config.yaml
arch: "wavenet"
model: "multi-label audio tagger"
dataset: "single notes of musical instruments (NSynth)"
train_examples: 184686
n_mels: 80
hop_length: 160
input: "log_mel"
spec_augment: false
win_length: 512
norm: "batchnorm"
depths: [14]
kernel_size: 3
stem: "single"
widths: [320]
num_labels: 36
init: "torch_default"
residual_init: "none"
optimizer: "muon"
muon_scale: "match_rms_adamw"
lr: 0.0062
momentum: 0.85
nesterov: true
orthogonalizer: "newton_schulz_5"
adamw_lr_other_params: 0.0011
grad_clip: 3.0
gradient_centralization: true
steps: 2800
batch_size: 64
epochs: 1.0
lr_schedule: "step"
warmup_steps: 560
weight_decay: 0.4
adamw_weight_decay_other_params: 0.05
Rows from block 5, named by matrix and row number. Rows with one number belong to one channel. Each number is 128 + 32 x the weight over its row's rms, rounded and kept within 0 to 255. All counts start at 0. Numbers have three digits each. After the name is the row's rms in percent of the matrix's.
# filt: filter width-3 conv (model.blocks.5.filt.weight, 320x320x3), inputs 25-49, a 3 kernel for each
# gate: gate width-3 conv (model.blocks.5.gate.weight, 320x320x3), inputs 25-49, a 3 kernel for each
# out: residual pointwise conv (model.blocks.5.out.weight, 320x320x1, transposed), outputs 80-159
filt.1 100:127124133143151152091111081089096162141118158114147099120098098154195137103063060112166116131135113109142187158072116120127100162153199125075052140182140165135095124130159120131142178154138148130107129133163108125200146122120
filt.2 105:109119133078091137102089070081176212132143187185189158158101098115142131127155081090105147123097137130140157178155170104103122121114086089083127156116149161096062183132128113095114157137159095132153146126159156166134084099050
filt.3 098:172120146122091113155096100149099172123112129104087151138126127144116194186132191126124146194110147122121135069093126148130137121124115144152148078079144181225152149154120092064102146098095168109121145162159101153126091144114
filt.4 100:136140156043106115127103128128120186136083101163159230144122145143148092128136112191144191134126178150106110126102136129154137107112159160130073136112167169164158208118132173165184116117134174132153099129161125114155091137096
filt.5 099:166139134134156139145135185101120107070078100129185223116122100123129143097100144129119130106101096163159156072102115093116131124113098046048095106158140093136084153108119092120098102076116140114090125133084066096063136140170
filt.6 105:120104116068098145106063103142081127145094112144222137128128070118134200148145172083118133132101091115108116138171166107099047129142136176157145130123109158184163147070072150169155133124202129096138082139131150091157171155132
filt.7 092:112120112161190164118126093198167163153160141133156152146118138130106114136128123119061059117116167112153132063095102127097097112114140076118096092121133169158114162176157140141101128129135119154168154118141143129074124091079
filt.8 097:117130084052125134065095119117114124097099111070085093106149128075112109149057148117166110052111081089066091126149118106154124072101052125111148131172121146157176136190076177142072201148120130114139085164139086141092112134104
filt.9 099:145147184123110131155114121131088177122097114071104088112153146147155089215200127193135138096129128161201144171142173130113113089062117140157159077105161095135184094163110107081112126075077216163140073131150139172111148094173
filt.10 106:126094064166098110120121105158184163161181168136163159106103150077152086147177140140102116129094086129090151077137144072157201088176156155137152168122160046131109111148158141141160140145125132149092126113132098133146106180184
filt.11 097:091071134134156118125154120165148134158165135130061072119143147172148122094089132141187128099155161152088119101124125119111103161138064071134115168105096065138184159055107056131153146135115090096093145155168080065033164098116
filt.12 103:062113130163149100141132149137144133068108121151123090203217178129131137061080131201135192172157155135164144148080158119120093100194146084085083120169133179165120117104107175128113109145136085115099173181103100100037112170142
filt.13 103:104106130113202180110083126164167136129126134166124124124136119149133124134159151100082099111091087157165156147128086103113107150201176130113095156159131124125097123101131138090066088130093119148119078139184095088107137135113
filt.14 099:131140105080123152143163155138138114149167151087109125125110135134139169123155088022051126149160183151151085130139101129096078077102072124129130120099088117168162125150117098092137060094100092106118157154141147175109118065075
filt.15 102:124107089149084101181134150117126134049070091118124127154147116136098059126117127198158165074100076108159101152108135095138185156148149148149135150070187176144085081182165171162122162143124134149155095113099129158121147083121
filt.16 099:112127108116090154121121121102132146169107124082101110122118112129163128164151102104166111122115150168114124116137144089141147119134155140085168127155238124147138106088106105104071098119018156150116128102116095171153103131138
filt.17 100:118124125151171146103119119074129114112140161130184174073105110101068139151188116106115087114091099094063072140119124166133095129093135145105143110130104128211175147124142175138178161150090105127147094101147154190157085160125
filt.18 101:154158174105158118162182106098126099134122093106125104115112143086092085156104170134160098074132095121113096144135143212139108104131154139113189086143080139125168155133114146124118177149100092094102096123101031077092111144146
filt.19 099:127132079165188161135153188074070078137101124188105187151152154141133104115108171123100114159133160167124103135163173114142110103136164128081113101108135146173202163151157141115120138114123080096082192166177097064125159156106
filt.20 102:130160108132139142115134141127138158133143121141120104147076152130234187116195182130090128164131131151115129116172155144152169139097123114144191144077116086129089120133149109113139122145115084136131153158105083100111080110096
filt.21 095:137105053164119132145127156185133135107135122138156127095120108085097106047081120122175111100139074182186176115114144086131128104131099079125116177173144134117153112118100092115132041050072154145111115144113133147116132129111
filt.22 095:181118142143134176101137155131107085104151104091175144111106084147114144164104108145139173096117153118124132178162143151172116143139198140117127098088066159129114138153110098171115192100138170126147075118125167146145099107193
filt.23 098:122128117116123098111159137077097051129129137045082099104163118075105063161138148126156139099119072180150124138125131145183184128124141120116127151198152137102130189128114084097102112125047067072078160141133094107129124096069
filt.24 102:115174138131141115116128170118142172133171174096063076156117103130116119110167171168115143140126146076078133100124139177172160109118134123148116131115114038123123169144179121085118126145189118095105150130164146119129114151143
filt.25 101:187144170085167155134174194081120180119136146137138082131105101089141095123141103117129141161145111083128072133156152123105141097163144122138113139129165122100093199145124097093124154096162153137157129145172117174120106147184
gate.1 098:093111134090186079129085140082143119149155152101128132127157106150059036151137117142153122134125176171171139101099081121074085127154126121114149094136082108099080143133156131090127165090128125098081133194150025141183143153126
gate.2 102:140143112133128115123096084090129117175177155125115083142153167118061081152104200161125124146136186142147153127069082070109132198151157091133095126179195164066084085119111127145142170145128126077116167177152164145127134093139
gate.3 098:149125120140201106141153108138146113123116112090092125190183143106104114134109143132117090073080119095187122134106080147116169140150087052101159153194083125099107054050055144119138214136154128135134186150093112112113059113148
gate.4 100:099098133126085106155148171160149148132154152059083120112106092140139135098115071163158086140162196168115123115130112178160161176157155159133106109167149095111149101142106165174179165172133090104120105120140123136100147109116
gate.5 100:172162154107139114106102102165166134206179167132131118125156157065064059128113130126140137111095107164163171138113174103105164145131104116110105121079118137138145116136168105122154203165155142150096121157119095167118159158133
gate.6 097:107148167139142153082165111189130135121133122091099152122126161103101120161125096173109150117102111115116146103126156120113103108155154111121094185192097137159094184150094083070095149128034151135128125098081132142149054118133
gate.7 099:191147130141117141131145096114141116122134168094113095108149118176173197156176182182135090142115135099083102139122116111138151109109071114092166089065115045128062164168191114165146080075102137138139084099120118139108096104081
gate.8 098:095148140144094065156097152190130138141152180185160218135157114134075095069087065193131135111066116135102188153104145131140140147098098133162167218139146154148148159136148175155145132097113140125130112121097150131102045122102
gate.9 100:067085118099123132120137153123102099136150101068075138098116115101085129131165172172162128139161197075127088099086087090057019087134135184152165127162154141107165125188184117107148120178142176199155086127123085083152099098101
gate.10 100:136123106184165060089076085097126090071106080185198155107129114169117168098104119090138103130127117176189148171132147081155157138167101171085129177127133168197200148166133154149148147121143083114103100137123124167116139158121
gate.11 100:154114121155176103118085087165123106168149124152118103143109092128136129093149156097086094155110112120090103134116094130115159184161139124127157167164173157132144097068142125167179103107112112117128158136115081099106086112127
gate.12 101:125159182126132107186144092138126114194180118159178130113170134144115107092125088149137159096113115113127110107111133142140176195165144123169131177224176085129187088034045123130144181165186093096150127137086150132079171162155
gate.13 098:118149157104149159165150172071104114103125150106137150161192189103129153066113136146139152112111087110192147144113094109113093084097096164143128072097124158149191141079111200121132182173146127133125144154132093163207099114048
gate.14 100:136138103120132171090108147128109167143120092080139138126118154168143122068104103135119144162176228104148144139117112127142112122120151069084128107143146137160089050092131085090129121097124084118092107141166076096150203127120
gate.15 104:104082085118071075101145126059121118120121126151153117108074087177179145146147139114102105101113165138080130191166205160123151138078077124064099123172087079119112128099163140119156179111107111158129148117093151134116103099149
gate.16 105:107050128138136087060055106095090080160122123115153109147136113075083124148099119172127157108058119145097108157130137107136183165154145131130134147133099142195216116098139132130179093088127129101125095100127163115108115166150
gate.17 100:154152162170112094094092137155141136186191166224166194136163124156141138120140156089071090166134139125100142162131160122121113144198181121130105144094140133103101218148126119121130204169194195184162122105129122084126080098119
gate.18 102:104143142079185175103131141098130149141146195090096087120141161122142079166098117094205097141176134090134163126125111097107074119166151136106112116130178150101129123098103166181124157135114103139124134132115108156198122137182
gate.19 105:123110113131117114131161117152114091099102087166157112131133093124116061185146158110165165122118112094047047133168136107157172144115094154135129148162134148136180199191132148172141126137136098128085097095080127119016139153140
gate.20 100:125114146139158113083105125147139169105153153139145102115122094166173142166101147087117101100098168228191200125168103129130101072171148126065129140166153095123095110088102142144124158173139138103099127167107123123077113127088
gate.21 099:099104091116111060134139114133086086145189144123127124137136145107104144096094103140145116128143159062093097108094123075102092099146093145131137133170136122072129080137135191209199131147141178133119118131116138134102130082131
gate.22 100:084091114112139179058118151194214229127099073132161141181158131072135125125083056097107112087110117097108110182144168147146117192188166111089141203147082139137127148087084141152126101128112156133129121112138113102085111110101
gate.23 099:070124119132101108111129106108122122109110137099108176133150153092121089098144115114123093101125137098130113157180205149158143068079092135143169143168237107133132098117102145135102185119147127123103155093162099098149150096123
gate.24 097:124163112131130166143162081203202183096072072090061152128095153165157142100151122135135142106104123165077143154137225109120079169157175114106107212136088148144166100122089108159143134190102105144115207158171081049071081196156
gate.25 104:142144144148095059146088102107127094179173138158168136114099110140137118074099116177106176171168122147113054120124126111089111185138131181146164154113146153147162180177107132099155125165123159126160151145118149120096114127120
out.1 096:141136182169167114106118099104090072140133171171175145139134108133069136115195126172051183128159153125123137154169123119147103093124126152111138160098116135069108135110155116134163071167162123164169205161147140101116138117140102175115180197
out.2 104:175140094104126113130132136133052126133107140115100140123130142108127087115105102145149142133162176126158107154104142084138152116151123131153146181112160098092139080119120142138086174104169100149110111152193114168114184141068117169139124120
out.3 099:071143129126129133102162101169194113168119200149165137104143133199110145172136126120154149137157128094138142157151194134086137130119164122074100095123161108110156048111171117044049153092086148120177114080151146111125123106205172152132158204
out.4 103:103208098167076099125083134078126137130170153168135103091099124078137086167122125134114089140125100161135135097165170074107115150121116190103135162142201129074122160141182155085125126196129165167150125104125142176150070151116144147172135125
out.5 107:146150110140124124100141076124122108091153138126165052171106157144144086114140139125192116139157164151170132143154155070195142081157144075134136092154064062127148129123137159193106186080118132072145091129103180152098187144157121130150159133
out.6 103:091124111080146090147099155156155130128125111070153116194164125090198165119152087093111116158140064103098091119190084111108115163146136144161167139104131142082110140144088096117075164168175169191140158066138096126096115136122168152125108088
out.7 106:164092160113134139124147156139142157114130089160080148109130083146153148158104131172095120118144189126083157092182136124122114135187165190149095127057138181102152116132063123088123176132141167108179174160119095069107152125129158118111140119
out.8 101:099120133122141121111150140104124117087127128105164103146118169150135125157103153082084118113069161080147158062111162098173080122121174112161138136125159138152163091133147119121138106104136138133094074104095119108091106079082171078145101112
out.9 098:118097156115111139187179136127116085138099182141145152128100190150128126117099150161100144123176137153094103167204108151129133164133149118166069152142122195142139137131094144097117116172078162113068086104051155089111140094127150109127095115
out.10 094:150129112058207157136112159191124131149124138162188154107159158079099109086125176123066137136164092138142092082211143140119082102140152136192112112160156097172135154159146184176165063125191188122160155147085144140148101130091139099129093142
out.11 097:129107140140106128100142187164117116089135144100124092171148090131176146150141145086107106148186138110103155155118100103133141159125118122127107071141129179146170178101110116189140117101121121138131125160117136142120086163151155120152146147
out.12 103:175194169151154130182123112137105128145114137079144090139107164192104107087156154116158154138167093122087097139121154158149140113150147182194090086142100111134097131160115114152169077126154124101148160137144161120096151170110099057179120138
out.13 100:096100147150128108137115139184121148148145170111216109107068101124179154183193098157133152109131146175110148190093142127162111154084160130135123132113105135134089116158076174147100132101159076105076134129158086089072113123107134151197142106
out.14 094:139079173120107141078163170157111094118153131140078118145178153115115143094115145118078141133149137096129085162134129127094173138100132070139139150180072125120133162110098128084089110067099094163133072164115149150152127178182179156159205078
out.15 097:142175111123152157123098085149154102097161120160135101108117110125052177096157123090142107116140150096130157146100116154127086113114132122154112138128069146121125087135086083211178133079077102089133159118139104126057141179175127106137128078
out.16 103:104099171194140112133120104130094127235129145088097141151107124062181138124095110129133108116114129127149131125101175150120096178116105112066184120088117115122154106113157090112144125142233126099103174073164179112056096084159164151161111148
out.17 096:084114185123098163139165092095140106111069144155146137109100106118120096160102116100117145108140120162150154090128127181142102096101103109119143181179122107169141145120083118104136108099074105159177130116116195147146120134136146138200134130
out.18 105:087122119134126145126137097152157170124122069103123101111110106142078071133162089121138124076094169110086134106097133070133181139131155107136092132127104136141147115112160118109147175132139152097123090096169093116105144099099097142148052164
out.19 096:133088143155107108106109093178188109111112104123102160143188125148168071131144163154100158104127136106112109132115154109136123135115157186101147178124093133138127172126087105043049096123131189095085136143126138140128139129177154135141066143
out.20 093:158098153150088146106150181108194134038178086099177204079110131137130136104166101151158135135136128122073097115121159132142169132192154087221164158128135144184152109171132189123185183129102085196162142107135096105141094120127155156141118131
out.21 099:122122108148123144118089072144077149122126152148140072162160095164074186105190125133118120132101157095164127121100136182126175128124138179127092136092115182123137124191089136097098117130140184128198098147099161114095153126174011114132210108
out.22 107:111111096153145146173143143106118116134151152127105119107057167141159166119118115104162138192144178097147111114133138145148115073151182085164111183154100119202148143100112163099174161126071149113141146123113125127113104184104176067180086143
out.23 096:097183140117142143147150133119125130178108109127109168123147244121099166131111122124148080089112077165143138137144164113135118163120173096126143129129141120063099081111130121106121145118223155129135161154104174102172130196149121197134133107
out.24 106:112164163158133163080147127165139135160091184119139168104137139095152107180162109167148137118149133080023114122117129096160127099121167131155161126194099151171209116058148159116131146143184155135084065159123148166122105147075125136159080206
out.25 102:144143108090181115128136090181096148106102194117065126176139085166159122172130136106166132155125129113084135170102099115130084090142116178176129146121124109086103146141085113147139180127152091124061154115162101155094148157103164092113128142