Rows from block 7 of a small multi-label audio tagger, named by matrix and row number. Rows with one number belong to one channel. Each number is 500 + 25 x the weight over its row's rms, rounded and kept within 0 to 999. All counts start at 0. Numbers have three digits each. After the name is the row's rms in percent of the matrix's.
After each channel's rows are labels from the 100 clips, of 14976, where the channel reaches its largest size: "responds to" is what is common among them; "loudest" is the band of the loudest frequency at the time of the peak. Only what is clearly more common there than usual is listed. The data: single notes of musical instruments (NSynth).
# filt: filter width-3 conv, dilation 4 (model.blocks.7.filt.weight, 320x320x3, each kernel summed), inputs 162-215
# gate: gate width-3 conv, dilation 4 (model.blocks.7.gate.weight, 320x320x3, each kernel summed), inputs 162-215
# out: residual pointwise conv (model.blocks.7.out.weight, 320x320x1, transposed), outputs 162-215

filt.125 100:506474495481477509483499534509520507520481460538436497482492467470530438540519499551516534474512527510481516451498514504474493485477539482514454530477529508498503
gate.125 105:538511480490508434504542507513515489511534497514499480479488497479473483511555482516509520471522533499460531470500488448491517467519461540531513456475493526488527
out.125 092:500512453504473506457507459548482528525489516468508488487498506537529500522509500479488544498486475572493537465527516487484474451493470514512514502511512504487457
responds to: acoustic; string
loudest: 2000 to 4000 Hz

filt.69 106:487533492462498531552513450547500495462495504493526520539495469524513488528519472494488481509449465483519501504516504490506462490463506493544516522480505495466533
gate.69 104:511473489499483476539523537469536509485486482498465502507477546500498468479517480503482476474490517513454469510495556498512513536489526510509491559535471457548478
out.69 095:544533524542525481457468508492452495517535449489474520501540493501461529533474457515510484522506519491479529488487496509506458414516481565491500525535471517491514
responds to: octave 7
loudest: 2000 to 4000 Hz

filt.304 097:492502472532516518498497468482495515469467494516504511509500463551578491511497463477462501494496531471488541525566499490529471466491503479451528494504500523492477
gate.304 103:482514491511520492519511500478510504474461505478513475499509482510441502490537510566509516529501491512529513490468516488512486477463536515508428494487515510576520
out.304 104:496507501480505479484494490495527505491533513477497501479505487508553521512491486538536483532464503493537533494510518523519502468508538431477515521529509542450473
responds to: octave 7
loudest: 2000 to 4000 Hz

filt.216 086:485457516515530508535511483485496454521486486468504501483434467481467468504496503507484470510526524527484491475530476549525525501509477523504451509493529481521493
gate.216 100:502504501501486516497463491452515504517500520477474481479519529468485518470489452487518506498487487494457534532511493495496514522526511544509510511482483494546513
out.216 104:509461509518454450474491499513554542579501529467524509512473506488480501484522487516516507484507540564525456482458480502492499520501519475473509499502459482526521
responds to: guitar; octave 7
loudest: 2000 to 4000 Hz

filt.41 100:481496481518508508488512502475500506503487497483536541525501494453508527469495540505457485527507518478499526531518496531473498537492498435498482549480502514478510
gate.41 107:531511520493483513530485537530496513463514474486476492481495502486466508509483508466515525552516453495541497487483466526492503495490469512546508521576452493476513
out.41 104:557499471509486502499464539514481561515487480508528491492501519519494519478490491490505530499486490519523530462496538536499484499443545513467505488489504483478538
responds to: pitch class C#
loudest: 500 to 1000 Hz

filt.163 089:508508501505476502547540495547525458504495498481479520511475510525454523487520473482533519514480496494481490542475516473465463526551481526510491449538511516544440
gate.163 092:503492484526489527510510502507500504497465509477503511527499506515506516487541484513499496440496500535510494545458487520529516494533458478484499524506524486470468
out.163 091:462495477488496472483434530476521466504514428503499552491514507518520486523521540501497527486493470516490477517494523471513489539508470495462492510506510504528502
responds to: synthetic; octave 6; guitar
loudest: 1000 to 2000 Hz

filt.124 112:536513474525469569532479495526504528514502506454502471492497535549461549516509484500494513486504486506534538462468497483499512536492492496473517512483513515542467
gate.124 104:498515469541527498454486477483501460487451513557475484566495494458466484477490474493475540420449550511503491549522491501486499491480477469518477451517494534526486
out.124 096:498549515514480485492486512567527532493518520516511564475495476476495512523484500504490485536529487535506522469478514500498515495517491512496466514521482497480519
responds to: synthetic; mallet; octave 7; pitch class: G#
loudest: 2000 to 4000 Hz

filt.175 117:511527539478460493455483502414504454493500523544506505512479474542500508542540447487477475506490496493475485506535491484509544539472464563497500491459521529469515
gate.175 112:515462539509522511483443512482513514498534469472511491495478484503466515498525447488529477517470466454524502504523481465482474497449550488506521541461511533490522
out.175 112:481494542466499534494466469508547477518507469506534497524474495447518535541537451481523518512481473511551483496504511470513483479472452494475532492529510499498486
responds to: octave 4
loudest: 250 to 500 Hz

filt.64 112:472501450485474468501522468528499503490521492510458502531467521463464480502447557515551498485446482541492516525509501534505456523499499481503535506540484503537489
gate.64 116:527511503477509508499517497462508523487518474503529481481496509516448534499501512524467484507534539528459472509448517434539503456488512541483536491495481508522460
out.64 102:469509506543478506493509515443544527512509532468456495527519503531547502517492524517480496490551486545516526484490577517484515517479505512477422499521549472511531
responds to: octave 7
loudest: 2000 to 4000 Hz

filt.209 105:506543534499516519490469505478488482495484525470462483524479557506492488484505502491497497510514492460472518489488494452492513492509521512495485494476477530516499
gate.209 105:470471517474508471494527553491490528548506528478527468495515480488492463508503467513495487421542481503509504462497519501505472520492536495537494484569518501544505
out.209 099:492463494484484496523479506489467471487502480472482475472509490469511507475519485487476529522491521517501499485523479472485487493461502509461475487527531482514523
responds to: octave 6
loudest: 2000 to 4000 Hz; 4000 to 8000 Hz

filt.279 099:499519489518539470493475538513493553489495537491483468478468514528465532512500528465475470476522473529484443476466497522535532492466495503539512506529473517484492
gate.279 103:525483506530517525511501514542505483506505497543493551527533478525489487480533563493491478460513531481487482482505521493496558487502473488488489557496503508525528
out.279 097:505507549464533554491505494511489545562533472490535467508468517498502498483501528509493472541541462533521509506503512473520535468496527539490511502478485474482510
responds to: acoustic; string
loudest: 250 to 500 Hz

filt.217 095:503467515468496484467525470489541510498503493516508484499475520493491508499481492497525500526493564521515476503540443539445506519494517517478526527506503498496490
gate.217 101:531510487528502459528493509530509472505499482547446506476519481536508517484472535487513522477527535472515480519507537494552542500489461524521451496535507502518483
out.217 094:482468474492519495485489481496489489501449513507511450468489526526526501518480498503486488492491490531468463491494524550527476472513521476506522513510475513478515
responds to: octave 4
loudest: 250 to 500 Hz

filt.57 124:517513496521526508499510464475496512530449464494530526530484506482480482508475485473491531498541490491504509491461537489515470503486531461459520510556519485538486
gate.57 116:496538468484489484447468531540511491519504516551488463485503480494541506542481510506497485490480469498516540513518478518480461517540502531488532498518523482529441
out.57 111:507496480508520456493467519414505461486551460492527509548479516517501454514500440491503492513488521528487483476556518546452522526542490496505509514470509507497516
responds to: pitch class G; instrument family: organ; pitch class G#
loudest: 2000 to 4000 Hz

filt.271 093:484489510503482471542503532504513529529508445485437492492506527506473519467498457467490501534515470529531508436471478486448492501492481511512479503471500520483546
gate.271 099:485476490487503469514486465541522467491490475484534558495485531480463503498504555540505499500482492536490478477518533518448530519507541534471523491455506472538491
out.271 091:483474512490481478469499482445523483514461525506478515489534508481514510504461532520512524509516478492495486509489488501531488527514502511492488479515465532482477
responds to: brass; octave 6
loudest: 1000 to 2000 Hz

filt.133 103:489515491481536486495503484506494470452487485531466500475502485530482509510500549484525494459495478528532509515468497522500510538472522505457513521518508513503447
gate.133 102:536487487498471446518514501495493493503474496496507477483445481480481495494500483472492500500491468461510502494480486525524495561529509515513550492561522523495567
out.133 101:501578538498453486480495505488465472481480492484505486477520500472515507516486483516448546510518484497464489505501472490503503490496543496492491469474519473488497
responds to: pitch class D; octave 6
loudest: 1000 to 2000 Hz

filt.75 087:526503488485498516491483490522491488514493448484482466513494481470548447521546486427462492489505490503512455501478501502503476538509495521491500502540469499551491
gate.75 092:522483507491482515496467510511494510556522523484494515506506475494485545481534482535501537473487490532470471500528480496500497500553519517484545487473475478507464
out.75 096:472484486538473472518496535507496508477495440539455524511506512513510526513479504514522539516492525510493516474480483467501523517536489508508522523455534501497518
responds to: octave 7
loudest: 2000 to 4000 Hz

filt.25 098:513533482518480518537531509475462488538541524514493505492471497482522521494544512519460498514503499476460505508501486517493491530525495519525563483419511492479480
gate.25 100:496473494532491501481504462477519483477532497504504502511514517530531503491523504526522548503502502478496508503517457474502513467476508506506510483521527481542494
out.25 104:506491492463480531490533476505522488464486467496504524487485468476491522489489495500485492516536531550528480480480520495470528493515508503471483539490513492498511
responds to: synthetic; octave 7
loudest: 2000 to 4000 Hz

filt.65 123:482518456498485483508468500504505543522464493516484492511499490488476544482506503507480516568548489540489524468516514489503458512464525460488509538499449541508545
gate.65 121:535553477559522530478506482519494518517486481472536519468520461471493498458468479489512586551538526523508520488497505550510473487533464499516501505507553488540503
out.65 107:483555527478506491495485485476489526498488492507506519502514496481507504497502552520474472478569506535509495499525525516526481488495485514476497500522545517501485
responds to: pitch class A#; pitch class A
loudest: 1000 to 2000 Hz

filt.43 096:494519486483500496450515510504498478521496554500506504455512475482499483511547479513523498514537501494487509481534503553506535487504510505486496535485517511502512
gate.43 098:515445528495461457484497521547521508517472495522471511500493496548487520498523466513487520516481467543498472521473521447481479488482531504515487500523516480491525
out.43 103:505457502514543509488544472486486449504486516519507498456474522496497509453462469469522519528481515498497469513499509483492477455541455494475503447524503502487487
responds to: octave 4; guitar
loudest: 250 to 500 Hz

filt.180 106:477524502460499556491510510455528535453487522479499465572469456503499506501513491496485503479495502522530510456504511446541492513502480504511540457542502547468455
gate.180 103:535483486498547501486510478524483481543476513490529532523496518489531517518469507523531502533516493451530526483506457494499515527508511459535514490477511491483485
out.180 105:549513476519483479516493531478517528439485473515493454523488482540569524514505478499506520503516503488503531551528534499496483488501520497484461497490458575447526
responds to: octave 5; octave 6
loudest: 1000 to 2000 Hz

filt.102 117:496504510496484475496493453486572495483497478466505485494469533480509476513556524504484517473565511476446452504500508471470523514472522506503497477503555498494501
gate.102 121:496511470545498486512533516487446527492501491461502493510514493504510510473479464535494527451461517506506463477483486537486534494553550441507471511458485482468476
out.102 111:519467492542516528488536502478502481469505477505485509500494499514525442448480514500503463505517475456493522485480520496483537525555523479498544505487472500449469
responds to: pitch class D#; pitch class G#
loudest: 1000 to 2000 Hz

filt.126 117:484533510497492486510498486456539517494491510482471517508534471526511521515503481495518512475550484517463487499514536466515464519487496541549503519475497496462500
gate.126 112:466486472473454479473531472528490500471497517534508533470474487481504492534498502510437521490500497511505527466510483461487492568499480477542490503537500498501496
out.126 094:542504479507452494461510487509516523509522531467522499481514476524523516472493409491490502533563489484470497490544533476462494502523525503507515473514470484475503
responds to: pitch class D; note: D5
loudest: 1000 to 2000 Hz

filt.234 089:556492479470548484520493499484526471514529464468474521499485524509464510508513488509535495518484475494529530445484524524490557532517513493477492516506513466476486
gate.234 096:488503493521463517469488490477458532444487511486475516475457481517478541510531511518496517490495501505502509532520446451521506505518562512498533497515504469507487
out.234 100:475528489521512502495488493495531501556478520487512537477539527532459522512534498528460440519547482463525485543454493503507530535472514488477466489514477531473503
responds to: guitar; pitch class A
loudest: 1000 to 2000 Hz

filt.113 099:491478533538442531505480482521566475513513565499505467528491492542497514499441522528473472492473480509550531518516496483498509517492529507495522521507499501519517
gate.113 094:504482532461476487486515508482505499511486492533472469499468518539515474452497480563496467502469493523464484521477470505529533468489545439492488505509507550497514
out.113 097:485472469485498497500483522478513512473501511505529489490494557471500467493481505512505515517513522532473459473495485525516510491517495506512478544478490468480494
responds to: octave 6; octave 7
loudest: 4000 to 8000 Hz; 2000 to 4000 Hz

filt.62 113:506544533505524502491485492507506550494538504485447487462532544502481481481489450469460517501508503516501501456512528545505487514480486508493525482473477532459508
gate.62 104:508480535490488477456489476503525504507524494507492495478479512499491483486486517546487468520479506488502519478529447518493499504474487455552481490475502515502509
out.62 104:518504505524517497535497500533497525469524537465536496523511489545472503535476422492519499514556524525523529485489484534493467496519537495526539508486553490487492
responds to: pitch class G; octave 6; note: G6; string
loudest: 1000 to 2000 Hz

filt.283 106:508520488508516464541520472491534528473474475495533500511493481495474483481530486477502525492495532473472488541521428496474546496485489476510470549466510579493465
gate.283 109:496502536507503464494514482495503455475492476497501515510500491525471527467518485527519488466525472479448459472502475525492495486476497448500489487465540510462475
out.283 093:496481504470516520489510482482506517516488507498461503469482488509465474517499479508529495503502521518497480470500487507477483479409515492495485506518507542499506
responds to: octave 4; pitch class A; note: A4; organ
loudest: 250 to 500 Hz

filt.85 108:505541519492457559501477448543479503506510480521500512503482531568518511470497430527545474487481519458519463497508501525459491494513501473558461494467489509482495
gate.85 118:507518498506436494438523488534513480476488507539442499491466476520502534532516503498522514541502539528508488481507502487535464506483464504537488502490522491519479
out.85 103:483491469481469506460486505548480485523530492493473524425529508489481474492477482497496534517473503485466531517532512537481441487513564487523471482473453491496497
responds to: pitch class C#; octave 5; note: C#5
loudest: 500 to 1000 Hz

filt.261 104:504480473544536476493471503491489508536443504505520503493504481509481470496539523481509500500499523538503555481520499486468519493478467467513469530532538486494508
gate.261 097:502496492505535524478496500503440518537469473504478492522511483486545573504443504499500536553494505499471521499520462505503479518501501526517505487477492511527511
out.261 097:529530507468496478543549497475475520514552494463499450561515497534480515491475522514534523541478511501507507514487505570530481504505534489465492493494479536499553
responds to: synthetic; pitch class G#; octave 6
loudest: 1000 to 2000 Hz

filt.213 095:423517477538509475478503495497480476476500539530502520463452463470486516506548482508527461460527550473519472458502524500503495495514516523509474511494482470494502
gate.213 095:498515480466504495516534471527542544508482481520520481490502457511514498510448497444494481467510503486525520491486516506531542478554470526531508486534501553488536
out.213 099:553508496489491535478516496505521454490533510455504518505486484508505515457502482487506464559478525480510511511518461467548462527506521521440475526483469508493515
responds to: bass; octave 7
loudest: 2000 to 4000 Hz

filt.116 118:466500479516481452544502490510542493488501520518497470485477538505519462522493502518522466516547502500529510504501495497582461529520460497522493562494536498489498
gate.116 118:522540490462494494489518476473548498521536504510501485498498549495459495524536510515496445481522525525500520495500510491497482477507500520530525532499501536446485
out.116 096:476461483494535535510514495477473516487514528506507533488517474505469540509497501516481523447548483520498508507516547509468431502472501458490485490501502448451485
responds to: octave 7; pitch class F; octave 5; pitch class A#
loudest: 2000 to 4000 Hz

filt.173 114:464488441431500473494497480528499522496529534487513521499542496474485503523480552535494464453491438462507465529491449527500542475507465463517504516478492512467486
gate.173 111:466498512526509481496510483516475518505479475523514485502528548485460490515474526437476515514489450458496495490502506506507508509459494500494532499537485513557491
out.173 097:505489480486545480484473499471480510540454470457466501486524537501506530510486554513468536508486495495480504503497488487525506465517504517554458507522520485479482
responds to: octave 6; pitch class A; pitch class G; note: G6
loudest: 1000 to 2000 Hz

filt.63 104:499516516517498451517498497464491490496534488492520503538531504506530517490511477496544484506453473489455544480470535473497452496491500500498545456532495493523474
gate.63 099:500467537510514548506500534549478511419530486504503518558495491476489512505466522512515481475504493464499496472503472449541483497527487472505510484548525505455525
out.63 096:516511469485518499531506527518453528537484537452468473540468476526512490502465501493504462529482505515504486535546511558478488538494456470513517512499516511482460
responds to: octave 5; pitch class D; note: D5; note: F#5
loudest: 500 to 1000 Hz

filt.30 104:507528527492460547486529494537444502473474493462508489506507504516506558493484494504515468467490466474539484500512510499486472535510495490523509501510493485472474
gate.30 099:470460457514518487517521517518499474474466467513523499458518487490476510494472511487485512501488480561468523470521466512508474456477511510540517502515463488543505
out.30 100:564460493531528498527527508488518498481507468569474507525522494477427493491495530464532504507499558527487473482488515487498462488484488539568527458514484533508523
responds to: synthetic; pitch class D
loudest: 4000 to 8000 Hz; 2000 to 4000 Hz

filt.229 102:526451455500515514509506494458479492502487524494547503494499487493476468519544495509495474510513486483506483488505534522557496467538494464486503539529535515469504
gate.229 099:492511518502487514530520510515541484483506499497506501479504501518464485496441513478467525535470460498493483538465537471497492481560467512499505512497502486507513
out.229 102:525502465463534504505535472541552489500500516482572469542509500491511493492523523483502507478504508471483498531491500481532473562520476463518491514460532506505508
responds to: octave 5
loudest: 2000 to 4000 Hz

filt.212 118:541497480502480471499518510532525527565496507491470454501488527470495466463472522463522469554487493507519499505473524500498448530495466563494518507533475513524509
gate.212 121:506531527531479530505488491484474491479495490522487513491467484508534492499471474485488501478476523477508487480451485530489497547500517485484552424534509522482503
out.212 106:507460427547488509489480500487521484524488509500521475541519492498471460471515512469496503515501512521502521481452485505495476507499475474504463504506455463481510
responds to: octave 4; organ
loudest: 250 to 500 Hz

filt.39 092:503537484492497514491531491527527516485479490501517469506506494507484490535465489508477537462506458533459502491463548526557469511561500511514492439478493469522516
gate.39 095:515506491515452487511508483527534502508528498528480509497485527512482511517475498459474522483478478517496528487457530504517545526516509463535455490522508520501455
out.39 095:485531444549507454503480511483493513512527506510493534476515505514491524474513510517464458523501486494521475513542473519527496480495461471492496474539506529529551
responds to: brass; octave 7; octave 6
loudest: 2000 to 4000 Hz